Rows from block 2 of a small self-supervised audio encoder (BEST-RQ), named by matrix and row number. Rows with one number belong to one neuron. Each number is 128 + 32 x the weight over its row's rms, rounded and kept within 0 to 255. All counts start at 0. Numbers have three digits each.
After each neuron's rows are labels from the 100 clips, of 14976, where the neuron reaches its highest value: "responds to" is what is common among them. Only what is clearly more common there than usual is listed. The data: short read English sentences (LibriTTS-R).
# fc1: MLP up (model.blocks.2.mlp.fc1.weight, 640x160), inputs 0-159
# fc2: MLP down (model.blocks.2.mlp.fc2.weight, 160x640, transposed), outputs 0-159

fc1.415:101054133110153107103147207069091083178136130082088120088128118102071137186174178136106126144148127117089122082114042119157051138195147131130089119116141101086198139087076118088177115147084125106060146130115150123118132176099099080077128154148172117105152103111119053136114097137167137135150136135121149144112145082158110134128177113130111102144143104137105140031169104170121132111170130159101160153099057127094120118142132109122132136092106099105153100081126149105106090099118142
fc2.415:172192157063154093135173065166102225136166109115196129167101123167119055151152079153112096074193141132109075170172140072143120090145131147192119143137093113134148096188084100080121114123162123154101117116121112113171141102130132149119154145167107132087104119105111121139105141137161124170117142175083205121113109094122122069141068138122105125142131091182082162168174187107158100147131133168152107145143154110144176107142141143125116149146148131139130144114078131143181105163080080
responds to: voice: female

fc1.419:168143128175182114084130168146178073099150116111117102103094074079165181115108155148113082121205157218124161085103131168090144081145124118185171150144112096114138133138082148133080118119143205095137123143087131107105171159096145170129105093151163110079117131118144104131166123147173109176116163139177123114105148064108127149155158085137112089127105153118164141116108111136088129152101147141065074126085099099078152077166148161125105111126116131154148114160127101070067183147052101
fc2.419:207180147127142150081126113104146131137167095147121165127194187119089086136100155125132144142153164132151085144112088142174106169170130122062113128106113114172129108129175114121072075178111168137157169092124064147141141112112077087147136119143173093149106100123124132152123147099116112137108107118204112169112106122102197099112105104160103115172076084117082181118095071107124136149150132148117149175126127135051081099197178145129114213157125060160107127130175102172147137146100162
responds to: the word "you"

fc1.56:080106093130125128255147148159083088125095072156123146128112131126110131079140111102128161120094150148170100083132124064149129100092111114173135096116166154107171095138089123077113133168134076174117110180116111156103134153160070130130117111173162157152129145091110071102118132156130157098134069089076121143152135183128141141122109097154189116171070141093099163084183169152109103145145081139168106134079094093201162122129106075130161131126144091052131152133121139130090126118116058
fc2.56:089134117195091101189108126150115152112147126118155108140120143090102081058123101084125130140136134120197099119109108087159073138197138123182174097097153148101118196142057133130130110146131094241098098135130114140109096143117079112172118110141156077183095161172121137101113132167146099115156130123172132176115146123156083189079117095139156163130137121130095091156117118092133126136196088137118108121123131157073162110198074118166168148133157191148145098162096173103135155114090173
responds to: the word "you"

fc1.628:117087167144076165088039133106113128112133086090090147087139119133122099151107121140102151147111122069147095060066116106160079138115088129166132069144118096120197099137065160054122127167121131140140146152102115122098001083132117080079135077076188138123128145118135141092116135135191164087039121118125148137115119121159113128146086124102145125115122082156086074138081113148108055125153153117146125143158104112129147107125104120129106132145146089124109148154087177076131161121129148
fc2.628:162155099137168104131173160163140136128165178138140108165114176095136191113135137146152129130152110155102139249149154130121144100159185122095133140096156158090077221119121114205143152115116150130140163134182170147159144152117138217168166176109063111124099113134123110157136107123103110155228151147159126121136130133132167147104176126171114154107147171126156165112131184110140166161115152126127111153128154171107147200118149174121173124120144165125154085085136112180157102136081081
responds to: voice: male

fc1.586:099111181077099087123098117098151110101139081112170144124145090094106111108118098156099146046078140086090096102094125102126147134138096138134070101105107141065153096115176123133104134143166081130199108145114117078082210072122083104105065102121089142096182180064109069150166088095079128147122095107080117131122131110105119194094129160111092131112124104097146122098098160112125124123129111066202140113123100110127163110207183083090121121107140131154129111122129158092127126150077094
fc2.586:100141061130176139114136120146105128164167183127136117137140174179159127150161168124172128144179139155140145214155132159179117176127163111155186160150163153146128136144113167134146095148101166130100115107142158174138126159166176151119211154150158132165107070192145154136091133153179173124121158139185110136146149133128181097190161107179146160130139181158115169156152135116161071136167165168135103165155184173156141157091062170170165075158137153133145094167146091160109104140154164
responds to: the word "of"

fc1.460:103094124122151076161087080165095156167117081151122135170139164117117177106073131174094152059161092110116153098127156146089121129200143132100114130101135116152126082135088110122152111140103218161126148158102111080089122094114125090121145157205131136114102138088116124097142101172115159106090101207117194097133153123124132078099102188103111156166123150117123187130120083134136094095092107168135146123172106174109148115153095099064136157139137081085050169087067169174143136161147111
fc2.460:114155150129118165142147138146159109147086147101124183104138117160150091147119090169121103123158167104185053111155150107208171174128105124131136091126159105132134173147117094124145188159118123186149172103121128128151094134113149110060103104116216095102163109106123145095135102112155128084162173065141103186142139110133151106084125109124078124127122064105102171134071128181053176131141093174134163144125203170118117088128153114188104154162135128146091119196072119184112119077138135
responds to: the word "of"

fc1.494:105156157112159070118110086122110109127127098149153094117110201117070169102086116118093113089062181073121073137169146107113175145113116096141095152117118118133150107106092097109151110123094138089151146100120114166125201153140127091089092094149131169134143135109178142074149108114096143102175140081128085084121139055146094109100088127065124131093225068131169109145132126103108115113130137119142066135110131067124188130167133088071083105077089109127087072095150174086094134096103139
fc2.494:100152109158160164133157149104112128123098135120104149147127164181173061132217126175159181121215113188147130123137125156173113102141156183121203138150123137140117157163148169076103133110136146192124103141168171090148135116110115189134175192110147107135109138175127151164117171176163118166084117135149157132167173156103149129115142111182174110156066191124098144101131137127160090122123191106114164162159147161150081117110184188134180110151140143165140157134143100163121133134199151
responds to: voice: female

fc1.2:112129174140132066082113125142132117123152056078101170066145081109119125113106169120115121141104093131097094097048155042127127128092145158163094197135115090173168124161158147087053175143125135133154125167120135100108062091177108113085135094162153138095153090081103104086156109083111131119124129124076118117147110111152100104145181138113081137086144103141134123107098125098102083109092124107149143107106110079144203095112107118102176089173171101142074134095127205166124136177092105
fc2.2:114126071112152169179174124124136135121135188147148112180141164165142150188115120157152145113155145134130140246175099217139128138146099114147200132161162197070116169106100151136168121155148148125128140132147133156151137177129139139160166160122139087168083168155167165154090168157155124110158160149191137154174121164111170141131167094167151135165088156184127176144178164152125159167128158138187091191146168105110109180139153184126109131104130157079139108162141130152128146137131163
responds to: voice: male

fc1.281:115180167130154160127108089099152217131134095087146096137103082078078206141154155120164141072113165135121137102116158098120108133101135132205078137098076079111218127089121123122099142091095103126171180126119132135137124149112114135113068118164097084118141043147111086148126074167113101121147112121136136111089100102141139159130134124054124176147094099169118139144103099126121117088142083176135141116101105113142127098094117124139184058173128116131114078099136153142061166157106046
fc2.281:099169151085110065136162157178096175168134148133110150091159128122147123085084129168101115057216076157122106117141102092098167165100152138097097120163182144156144090078166070189125157150165153145125141133135137132111146183146134123134161086189101074103171167093136069126125124125094076154156119142083163158112105141117088133161143109033143105132161161110085129125103111145109112144105141151128115131050110120101137115097130159135075183122135115096136142119146075149188060142169091
responds to: voice: female

fc1.255:147069153117118108136084131170156171110136115181129155153149106148086157122133102132104144089103168184129125064060199082166084080188166068091083091079102107082133111128125074137113137179171108219131125163151096093105140120098078133079127121159098144162095174121173128142142119116143186086156114042084115118089155113087116139142110132123073128123131129113148097127148098120088100088148161081137145077119131086089154128193159123107104124137122154100145122106072155131156163119140091
fc2.255:100203143120127140190146119122153079202160175114100127019119122136218125158106125151098102155150176114146140186146119149120168154097108147138160116214153112148093168169067145121112102141110141125154119156141160158111103110166175122115133083064126141104180114117170121083158167167173107094090073123150189096134164129115136145121094156155140132114172140097168135070159108134137137099101151137099170116128083171165153141094078148091117157134122095105145174107161075129148146080103116
responds to: the word "he"

fc1.252:098167091120149151139144114158145143097132109127174171163151095107136169162116115123183153117102204119157145073116095099178159151143100116126140103127151143074085126132209186165070106163107137140143160167157121136136146136128081146099090076170104128083115165131135172069099112126072107115092086146150215194161100129153098161092100081115111101123153129152147125092152059169146124180103131140122117109141101131131100167108168090097119162119106137052143204085149172152137139152070170
fc2.252:112120140128156152061074122104026138108176130104065084122138063082113133110131156137138128089127210149128150126155172118131108110130086162115166172094177112145127124168132066186128135137112101119128089165132086111122159127147068130117152086091160105177183114109188139107122088160159179132116129074142143081094095069163145039150141155136115102131097129139097148162152121096146094150108154102059120122135097165168076152145080156106060105099088088134144115127138148155162132104132154
responds to: voice: male