{"arch": "transformer", "codebook_size": 1024, "mask_prob": 0.05, "norm": "rmsnorm", "bias": "none", "inner_norm": false, "shared_expert": false, "layers": 10, "nesterov": true, "orthogonalizer": "polar_express", "batch_size": 128, "epochs": 54.1, "warmup_steps": 220}
Rows from expert 62 of block 3, named by matrix and row number. Rows with one number belong to one neuron. Each number is 128 + 24 x the weight over its row's rms, rounded and kept within 0 to 255. All counts start at 0. Numbers have three digits each.
# up: expert up (model.blocks.3.mlp.up, 64x32x160), inputs 0-159
# down: expert down (model.blocks.3.mlp.down, 64x160x32, transposed), outputs 0-159
up.0:172108121118171103135097112169108108147143122119146122114088165172140113136164093130145150145118136145190155115145109124118121116124049118084118130131120208142124113138092130123085136124139182098147106129106143170101151132106168122143119110147147118134115170136135109112110141110120120117130108171136146112125110124116145119116128132145123162103152190140146110157100055157125110145096132119119145131112106139102122154169142117120119129118145115140127138182136155164135109147145129
down.0:140118127155157153084128100102094157140162121131122134136139124164124140101134056145152151147140138124158140159177131117139154117135114106110081160147125102105140109103137121116109133094143169114123089167101110150096172130132143132178140131149154093117174178123125106133122118146184148138125115152103128158105109148075112106168121121121146133144115168100138109149122136150132117135137156127124157148056115126139139137127146160110133091146128075137179122133165127152117114127085115
up.1:144113159116097133118141118155133152112162113152115129093088150097144139119170117139122124113133124114131119139105124141093155110162087143142132115142136079138109129099117099110120119080161130146142140131181086161096144146123117126105124084158134104108116153093167091128132159158076171083097114152142159167154091143159140134145102105112123153118100151142142123091156125123119123123111114153135121099187144144138152172123114083153103131118175107133165109174147151115145114138105088
down.1:126106104109134094146156144105124211108126117108129138127129124077160146150120093118114110147069114149111126103147092152122118118072122144121103146125107142098116141150145127174163146102089126139141152134154165165103143087117132095202126137141116131139125104143132126156132163128164150146159119132187109187139138091132113119142133136113113131143125118138142128119151094137142088110080166149130124182093118139097163128130164105097124124163097137139142136100130120131102136130127129
up.2:153142126121121117099122157160111076147089122164108131119081118103094155138132090141116151128114129111158109095140130105113132149140089136097122120159098124129115129093125122145091126140149154099144136133142101110106146109161177088156143143142095106121116092094105139091135132111145151150106162120099128125131142116139126126129115145159117097098134090101104172144172145123148086053110128140083073128151167087128120116130158108135130109155128122160133138182130108139134100074150101
down.2:123129106144098143114152139127119146161123147179141136132122176118139111134135096110123133111092133110154129130160131149078102147106084115095103094119098145132144122166138132177143132122120086118141178118181116174114152129115127124124119105147114128100069163145099102122129106125129105128107081105135135119087127094137147103106127143136123115146144142131109111142142176177140130127173138139103100118113087125123141111134145160159144083084126174166147106101050130135092141117154134
up.3:145125116148177167053099180164150100091122112128112127132174159141131099107115097121185118114086134152101160146174124115148132120147160117172092134115120070137124131151123116143105137116100149121132119155131081131077124122118131131101149128134111141117122139109111104110152143132149132141170095116116153171126125072132177125094114094116149120131109148110126161110097100135099121124149120098128123175098106103113098165113130161156126124155130104149126111099155143137124117137164125
down.3:122081105100094106080140155127121131102126124141125110123161172171142111132094112118162133122101126116127136105107152146138097157135138115104202125099121125143173146106130128128132120095158086120142143120120091112126107132138153133137137158158117162147126140108122170096143134109116105153147132106148163069117133128113118128104124150122149126118139164179147109161143116134126107150100110096164124131081093115144144167065150106135146150161107180164194122150123141123160158129132100
up.4:161132101137092150136159118161166108126118117155147120103132118134129112125132114130126118133068135137111142115127126112151105074157096111108134139085125119133131146192094143144128157166143177153137116176125125099134098128131085142097120136146163117150137097117075148138115108135112072116125137116179101100128158138125145105086132146145130116128139110119106118123157197140146136098141080116125130104202184114129130109165104124126122126151165150105095099128124105118139111123131166
down.4:147142135109096135162146165167110121182123137129120144109110141111107136120131130107120099088150126104152090113095162151123140176122122075141151114157140138129156115110131146157124116124109102101137149125175146110151160139146084112104154106149109156140064064167137145154145112133144100072132157142144108152081181121111139132133163091158100154122124109097092142118159152131128117141152153181109139129161136145144116116130153109119126082098160173152115138109135145140132120119122140
up.5:161140128127109146126068121123133149112163113135140132176093151128155091123156139157201111175135134088095217134146096135176111118083138118155110129134137157127119115122118115113157139090097112102140119135127166141147126140122112111132122060125145133111138117105131122168135117149095098129142129104128099112112105141144159118138136125141127184139125112124157114137131113157161113102106134091119142149103115132117153070120094085130133132064119125118145112118118118160154153115119150
down.5:077130150103133102126062104122145105068114124167137137118117100125118163118122121117160143146116116176154139165154096158175146112102180159128093130127078129120116123109145134134075142120139166130115131134156146135095147088131120135094132100142132118086153125117143079133154126088171173138077100094118151129169154154134157147161141132107134108139129099130124141108107105146123133113152146119135138109091169132131134131099125094105111119079144106092145112152093106136122104118134133
up.6:110132128129187128191102133135148144108137155136119162158173176092120149110117130141165121122129111091111082113081156140126117123111108173185142103107098120112114090125167144123152118124125126112113135102134130134120086116116157137083146110095136099128157119154149160126143159149139104106104142163154151119085100121105164114113142092087109153168123125096192149129113136104137139112130130102142133161074120122143124115123112074116138138164126136105115163102148097104122118113115149
down.6:088105147100077109169086145113130125132110120095132134129155127119118107126111155145148129129109114094127097113114074123113147150106137139158115130121123183135162147140145092152116071116121160156127154171112172094137133061132142131107112112125136147158119122151142098099136156109135154179145152127176162096108109100187141152138090149151135105144121071164105159145126099132172137108120118133170137111119142130136118125067147136121134146127142131078115128128129131138142133117161138
up.7:140125134122118106081162132143146100163154101132110117114155189191143112152133131142159181114139137140101090134180145114193113129144101156123120128115116153136136126093141152152144151179146171114122123108100168132120125121122149114143112083118149141141121149196184090128096131151117078123142128142111155141089155141138152133134146148154111121151125141133094136131106146131123131177144155129129102138130109159088129156141115088145169134100134142156083137092143120137138143137123127
down.7:130109143135130107139132147151120104180118128116113107134112151130115120114133112059142106141114088113162143093139105140124157130109134076096128144145137147128166149090116144130124146138152175078121130137126129167128124173098139138138122084095169100162163162135126158137115121138098146160111164126144174114139110130105126156087160112131123173116173188136171115155170092127135119084129084099133122113179113150103136163117168158125142125150143128134141143134145142138114122118086150
up.8:138148160145082125157110121084147117087151095146128108138126120136141151130145077138150108137093121122144173107122116113089152112094091109161109121118138131142106099107119159137148108147102100112127111111133136127179069136147126147095121077103116120115153117115075141115147089081146105105119102089109118122112091121133126153112135128136131149145153119109110150124108135099133123119126154099106087120084108062152103144097096121096115148113125132148106159107095080174140150084152140
down.8:077102143123134144143083122098108191126117161086092147142083075132133135116102132145108141160142122142136110117129134092126114125121154154120157159160087120108100130096115158136148113083123169150143086148115129167138123145135110119122168090127119143136185151135128105132147093144110131208157127088154120106106117179121128126128112146152117123143147129159109091142129098104114112171115087127132133071120084121093140136124143129130137135135128113150153160143137153105109117117099106
up.9:118130140157109128162099058090116110159100119092179149122133117095099112152154109104146102105112142152138194128118105140116129145134123123106156132091115166130130109142158128097153132123171149129119129132127178108132102115118103121144113146104098166149120116122156142121125132142114099087167152117135101117116102124101097113151169117142195136120118095085151092155115113130102119180115133165152189105137132141137140123098098120128124141136077153137150159093103119100143132144137155
down.9:174113144104151154141085166126113089107103090114139171089121141165121138155114165134148154078142124146122109148108150115135139120181157113170148158115121152141131140110120136117110095118129144132132097087083137125118165149136120103135101114114122147103089122109135136138131099161151102121169162117132117111145179093105148103136126125145102127093134115130102120140125117119135140106107121170129131186104152148136098103114060182130127133127102138122161167103172108128177121165152120
up.10:113136111141104131148177191172122148148148146140145143112090160167126141175138150112112151178127154111133173107143115144151160172103119107138111129174111187135120107117112124129087144136164136110115122103097132098131152134125135106136120168162138115154114123122101188104118121137122117136122117122152090108130091106106088121116133086112085152108119160125135107138152159122139141104077155086132139095176161116147110138162140113095112123124116119189127137143104146141136137160131114
down.10:095135106139097167162129118144102143141132162169104152124099134131110129103133130155143155109151172123117129175135133114160137128137126152104137097143114145126121120125139091140097164148142103117128125108121132143127131148155147101195121123148119163053175119078098165116144137128175134138119155134090113177117104168100144126147116130115156128120127103126144139136127129158148115132134156117131106140156183126149142080097141106129102092113128111133108159087152087112190137083121088
up.11:132134150108126108133110108191137112115125109110134111112083139150121102152120164106093104157096130125091130141186154132159139104156141112126153161151109131128133137156105128118142146150103147188101122133076117159153141157118127167122133162153191150100149141099137155139134141106117158111129103119151139130107157088141113121114116105140123133094158164134110065105137149165107098127104065138105146141130130170125087142151128135113153137130167125153183104170126147109146125141156136
down.11:123126100141128152118090156162152169136123108091142141138139149113136159094136119140129087105151118097156131122053120112138126133090124140172161120110103129117091112149145145116129116100106155083129121110140115163173103137100127156090148144155110132139147126117154147147168127122113106091108123119114121136145123122114145098134116103136163188142116146112183139088123077091142121096116143153135138126113172135130165123134159084118130131182144051136122139122127123167139106102091135
up.12:101137151120093088131151132103100121137109107171126131067130093161111147097133118174171143125134118112098167135109100118084175146117123067108168114115143123139153131130143109123147122117092101106141129123140145148125172106140125106104134097162138129126090164116146119088101122099117105144140130139148164169128119126144148123162125202138139142122149139165115097108108166103115133108131140136128090116194148161116095180090155157133107096123146139120141148105130152119099134125138123
down.12:105122106097079118132171141115147133159118100157092144119133154099137108126150142078114063166079155115137142129116164169124138109157154100093121134091150095124112145174106139143164135112122100110153117085134081121150123153158134133166128130152086110141166077123115116202146106194090143113133147155143105180128141125094141123121152125150108127141141126108113147096146155119147118118150104099121118130133135123142125097156135114114138153114146141145121116117125108110160154128153140
up.13:173128123149082177147100091099123153112126109119131101099098106094127136121116122146118125121151099142169129134114132127112084112114102087129166112122149115116118118142124128113144138157099147116136136124128202132170101136136118122159134152135115128171133141144114122157103077116120077141146140119100143126171155111171103135123127197171155113092136123126157111118123151107142126124142115141124076080172101130124142176090123098148096128146175153159091140119161095147134128117136144
down.13:153119119152159159098115135157141148159129149132172141136109119115143167134119126099109107130131143144110128132116172094130137127170130137132152132165129172115137100111133160188159127151127123144137118106121158108134155141092124138130121111134099139131105096110126159166136108140147159113119160128156136119081180122111100093135153176175099130123131103121138048096134162145126125159148143147134119161173124135161084120149108097166149120130122171112179125145076123141107159104106094
up.14:105113151158097133155122109142079100145133185116093133142149116091119101133138113115140134114150131165107156132109117104068168126142153095136135138147107083141158121118123175110142123133103145109161121077111165118152135129119101138112132167135139176120125112143161093070142134113133145112110124135112146158140137161138078132167104151139151117143150118120143104149149111108157114172099113141113125110104107144174141184145091193105139154146090132116105134143108118135146146158113162
down.14:109125139130086132112120105108086113129120128128081148134124128130105135124072145098121142136138144140138125096106142108175126147159145163131072121126143139094121105106136162123094126113177164081113117119096100076175109129145139148131123131089141136171113117151115160129114105147032093117142121095093127105129162136093163159111159114123119131126126098138119103087125154106114138134122094155135131144151157125136141128142068139103151139140098116146151125089076131107129109150143128
up.15:144098126097164103066107158126159152182142115106182149148092159139143160108120156099137085190116117134113091115109108133142088100155164098126178111091133121110125134131139156121157139090116148124142134122083103144177142194110132103115137116129131109173098143137120150138095122120123160119142070116133168124131128133141122131127132133155118153150134153139167110128131078110132115129122071156136108129112108132110134099125118111133143123141126168158147157125102136137085142137116132
down.15:098104134099171190101175125129171129125090134154161110128113139098154108130126111144118086131125104134164131149132149129127139168118164081149192127094099135155136123121145120131139145102129130176124105172073120176134119135134120136108124122112131100157129109116095113144140099164168144129143170099094090129179131135160156129126133128107113141121112099154163148112115093124132175138145137147163158143165115142144160140135158160132154121132116098090121128121160163137172129105138150
up.16:118117116124175181152137140121107148179160129149126126148129169081128093123132117116131140162118146073133141115121136145139158140135170100117146115134111101108119151128116151218118148130091122117147125148140099111122130128118127117168160090110112138106128149136127143129158149094155088132142167143081126077165115154139125155116141116085099109129167187115127132121117120095104112066096154128105107112123138121130145135158119106143129103127135134134166119180078135123106097120107127
down.16:112118133133109117147137122140115101082138091159115107163119072175130118123123117187102164127152116069116132090134136141116149176066083114120170129138122092135131130135146119101134114127113138117124120154148136151157131112107116144059144125098141164105150139117117166152105139130147142125097139130085160093085140142128094151156138121131118102147108111132111169100132094153134098114161131099132082141086139164143152145161116154151142142118107139169137118146159123162099137093119144
up.17:151132129119117099226159088154085107089164102120135119126140162103140111146151108141124151114128097126116131132116119144103060129084126136107146133127117158134120098161138104098106089147118140101119129132093180115141110118105128119136119155129104129151153123124180112114098136132099140119107095137120164103149100149105132125105153152120152134136136143138102183134094131159139102161136077128128122165096115128115144117086133153102138126104165117104093129125149107178166091108119150
down.17:167144149156139125158084121171104076154142133095104106115174131135121126111084127096170140131136124159093145154099094126116144108096095143151084160120085129126108122096130119130131103143133146122146119177145124127111132142152150137134094179091135141151102142149184113126107129144141139099099082167153141124120165142085114127149124152163121111135155158122142143147094135124127161160122139170135135150130103138137123162167118145138118135142194116092094121182148128156145126141105119
up.18:159132116126183133101103173114171170145099103151090139095114111224132118122140141158178150092079135084142159143175137131104143147095095109142169125109119126138126133172122109129112115130146135150126129138165125163116145131127153112131137093126133158113137136084097152089129132129121120175118119129126132142115118138124171122150130159111112132136148155188158168131118080148121129098125135120117095142082136143132118122140135179138146122142131113112093127146145139150124171143111115
down.18:124106102130074122094144146105126165119140138128116096126120104174116143152120117094123078130120151120144148140156182155118091112086135112074108118137121067157153167147117131156096121113119089096143100118090076161129160147133092103125146140154120111122142139132131132136112115151108151175122086110110128150098124143093128136129126180089170110143166176151117127118120122125148147148116103082154093108104142148130165137142140153106154124144110125157130090160102124130141133150089121
up.19:111128131137163082145118161174100111127114137138081149123118117151099111158096163117136119151092116149115186139105065121130088088093108142126141137143118129108130124158149101150114172133131160177129121154137142125088114137120089131135115159170121118104119159139118121109153134097105127127136104159157133070165121149123077168121102182119138139124148141071125087145101130139110185112118118128139136099156096130097132092140113111113131135167082122131137133150141133111113123117128097
down.19:142119127119122090118120118110128139164122077106153097147129146148116136149123128167101167130171108115130140144130156107194141163174113112165134126163143185161105112121115107147088160150134089113143136151143116143115142093125122114099123102113155167164109157133111113119115149137160115083113123117164135167131146157115138152142103136133104153070112038129143107096155102155134128124140162175120130128095104120132134114141099115128107080120119124150150136138095128147084129112145119
up.20:117117124128151111125140141098106159177155124132136105142189167156147141087122102104133169110143132083108116106107135119116136140122081146131112151139131140116124121111113142118150132159158167129120137113158166096129116097125162128180115111127142099154135156187145090108103161096115106135146132160118118108136129096110170122124136195137145104133136130177196145174110094177147120106126131153106128106088112134131134130175102190122145136139125159154158129130129123142135158142131119
down.20:126133114116132123132133125081110113170125124146064093116090094151085104130126130108107148117080144147112123101165152093107164094085148097090112087112147155150109149121083120119124146174146156178129062114093121143094130137135162140146147123121122125152117160091121094103114113116120145198144098139163119111155092142137134133142124150128124083109139149161091101154129144149112137101138083107141123127118112132089093123111114166128129136116138128148108146155101119126155120137127112
up.21:123121126124074100148184123128107130119139099167137133102131119146131160153133105113165127077095117129143156121109122144080159107128121126108129123163141113100133109168165128133156135126140138097115142123125116120123113071116128144105148167134115130129119116142144184128121124121118070107097129107106135140134210109129111114177119162070096129114148141102111116122109123097136158085112080146151111131148130120206095120158107136079129130141118123104112143108165094121151138115120123
down.21:096077137139075092161173160111115114134105142163128164103155127128119104157141131126112099146108133135107130134131191175130158150182181134144142121099141149134143182122129138126151126164165131104126107131134139075128101131166165128142126152143143123135108100145141153087115144102129064090143127112111132109133139099124126101098123145124139130154141114124068114150144111105111134114114089127147147128150108120170151153111064181115119124139109116147150144139141109112143169121133137
up.22:095144142133137130160121156163125078083163135143118101106203138125111114123119153149130141132166110107117129154102103125132152120104115139164144106097144097143143130067135125098102126107105061124144112127142172087109127112109147132110119101143121151179132125204136120156097150102114125104100103125124115151130130114152125157142116106147140120139138099088147166169124183139118130090174143149129097133159095120154126103148124141166102094104114127113143142155166124138128122122129105
down.22:115102134100096080152154124141112116164100116126110109126100169120108093095107151113132134143097083128086100092118100105114106117116115139148118130101147138135164129135128124129163106138152131162094130142175145137080117096112134126149107082133096104191108138139153134133107138081141120122125154134178132152148126093143101132118122126164103131144153120107120118162122124095130130096121151166157086086152155138115088151083158126107131130072146147142115152174090125125148099077132130
up.23:125104139135078111126130097170135094127153131104106097136114154155121103131160089127122130141137114134081053125092136095114101160151125102162150154122158105107130092133098118116134131153111116147110130131098207125159096106136121142116095117159113116131155142128162157129116154164121085090127154149134155161149144149122135146115140110112175097081124155106121136131127100130133161131129103141098136089135130146142160199131135111119138134112136147113114112083138105081125113124165164
down.23:140111111101128157099130117111148132148137143104180135108119090135093108087142110116159115145110144125122126085115131136127153067108150107100118103142118141113116140123113099143158124125095153070149145124079141090151101094105115110105096127113099099139144133123140181163111133099134154084109164116070147138141201102162135155140131125115119158144133103128172164148154137128148113131171119120103112149109178123142145127113120123097191098134137153141145148139169099140131115126130124
up.24:126125112154148132143115166137170158171156119146129110115150162160127143100116127123127109133111118138082134150141113103137104117142128118114166116131142081157125164162168153158119144112143069121154114140143127151131118130108127124161115143114097167120102151096101151071146125159163130131151142142096126188097122119096079139170132136124098128131135144107174181140145120129116149104137110104119109167076100100113111118126113101132142118102161152159173173170095117098135159130157137
down.24:105120114102119144140154130118110058108135106128058090164077107154133125137124136152138124107100113145114141100142123087141107135101166142152159119109145116158149130138139117151109145097110127140100089111112121144108106123149104094110147105133111142119135168061118115134138104071088117171138143085093153124155118149143141114141104118116133119099099130128120161115106099087078157123119123055134141169103144155122162129139107134096145104106127078146118138126117123130161147135133156
up.25:160115123090126146087143122142177120163084120103115110154109120142099072109146131143049103134074137139157146124158120132164098113127121080132123125138101156150137165162128144088107103122159149171137133173137137141101137116131113114144159120166123115150138097083101125089111125108110105174120125099109092106172083137156146110134140144103150140128112114150081130116155142159130130094132118123139125116095172150106128108144136131111128131147111133086118092144128114167113140137107098
down.25:136140131100085148127133128158146103086128150172155098100135136149128126122164121131160083122136138123106133174135201136109143140146154128113129106113151142143136105137115115152131104129140108126116097115159095123135147071126106098142088162135094128175138053119125127154103112156112143137132149091132117142112205147129138110137148153095088144094141113131126165091117131142157172083145097117127160164123118127129103124138094152116101099156139126102156128170102118139139134118144159
up.26:131131121154109153162106102143142129121129105145142093126113071099116142144136117134132115144099105133170138148192163102175103124129139111120103123147130097121135151160162125112143149114132116217132123150117167135115105128149107165123116115190096093105115120118108099135121140109155154121143103134131120090150098144147094112191099122134121136100139127121116143177080089096091144170124129131139112107097137115113133093149133121117157145104111093115152157135143098170104097147144149
down.26:084127128134107057122119120110151122137154097140121113134162113150114109127125184127159119129095172130124095120121143116141112108131163159120064144123146135126079151146106104098134105132097177172113123125113132078131102126136113114105117148072135121177125113139169119158159120173081132154147103100141129133166162144165105151135124119120113133129122102114109165156164126099146171145145102156114145101126141123157140124133111105114107158171127119113166126128129137081109117110175147
up.27:106116112139143137084119123144150122174098178090147164139132144157124077164123104132145143128094126146141190130132112117206124137123139093130134120122132124149132123078143136130133140088115154121137111165118203128129157139141129132099146120098128127163106149165100122138112126124089116141084155094088115125105108103133129117125100140073097156174112148121165115140111110114116136096139166153139106075114102132112158129152111124115150106116126093178139118133093134109113133123117095
down.27:102108128137100158078100170091152146141131135157177140113042116148128137113150141110125165119109126102130103120136180127178178159133152102120135149128116161141122102123136144144160096131145169132104108128120142117129144147125168146144133086123140125145135118130115093123140118182144093146123131119100134090142130118131149120111140095124128149136129137116112170148154097163129136063126118117125113114128137128123159150140137128140117163058127137150123137089127125170204141130164114
up.28:131120134145146135142147181189115141130143135100111157102151112169105121167096133129161133106122135105137135152124136104139137134149069126135142136134133145135138136143152123149081109117183125118123088152092086155090141131126130132124133151125169188152139139153131182072100106127147131135129112118117155137093152131108098121105100107156126122117134148072110193140090155144131111095103104114130141186114095100104120155128104167146108118143086095145119152141108126140117147145117096
down.28:115109097151103142123125123125105139120129101157121142141144116179093146157111105119122119107138081120180121125155092123145096163105061129136128130163139104146173133144104064117119150089129036158123100129143110129118089144112128133141133084146134146058108127165106150122151129126137070127120120150101119112119073132139102134091135091160153133143151131094141143153115108099122125126116148151143141116140133107123155134139119132132129162099106129131108121123126118118134091137079095
up.29:139117135103117124116168167143156113149090105149165111099114090111111136118117118103131112122079162131139070124124132115129072114155100103111142129128094154125119157166131125114152117134106131118119125126094097094216120170128098117089153114138099141188139126094079184128135105117103146127109113126128140119131116118121136106129135127153099155133127096100117126129157176143125104155161075112121134145114159140119107121142113146100137124103133138123155114137104110167151100094189148
down.29:108133122100135172157148181181141144108145142091140140150136151108119131100115140145120077120144090118153107082080098144119161147120118098174142096141113087162114136089136140150132099082104078110108122125119104096132141140135080128115109137125119124156131089162093169142124120153141092066134142120145100164149158112137116093094087089111118123142129099119146129090136186103128123097129139136107105108150149114137133143137160124134151093144154127161115129139121115146108145122154150
up.30:168147119112126126115125140150122130102125121145148089118150133105104114136142113153118131119155103110134124160103168112107085118109127113133107116132146139129108102121164149113163096159082202125119144136112135104151095125127132121100116159137099096169124142116119146160102111107152104100152134102104133118159128125123128126138171115132143158103131140079154156096098126125148114131146131094099114109151115099136125147084166091116110125158196097093111131073138096133172076123199158
down.30:157112114106181157145096098138143101131148161092172142138123171091117120085089124114125124147110123139098116104086103149131127099130133130142158144133098157098116129104141122146099085136093097141092125132162102110144122112104130131123105131116136152134130127132162137085141103156162129097111164144179200097126182116153078130115081145156094122152117110106125111137168156137118123145134143136121134148123098105150111154118133137141162110162159164103143123170083149123100141107108130
up.31:098119129147102129135163123150126118137184128135119128116101138113148133137137128122120092156128121130093137102124187114104158114103112126163130138107147098126134145147124131132145103110164081116122129120125087129122146133149094093197149137130104113155134089105126172187103148128152156140154099124139106186102171093123128131150110117138160122113152112153161148128101126138122147116089128108110147123202153134147134060156119116107130144134066116107088166110144126104142108133086129
down.31:152122125140124134166148132130099152123133107127140137167160094071154137088113137130114105070135120143186115140115173131112114131114106134156145090106122090149180120144115133080155123144156062179133150135149088115111172148132084133121142131119123145109118072145143121149108097173131141125091138143157111065141121129102090150129128148131119125143140113156144154165156137129111160148077122126138128142129143131128140084117133164128141094123088144126104149165130151091134122126139129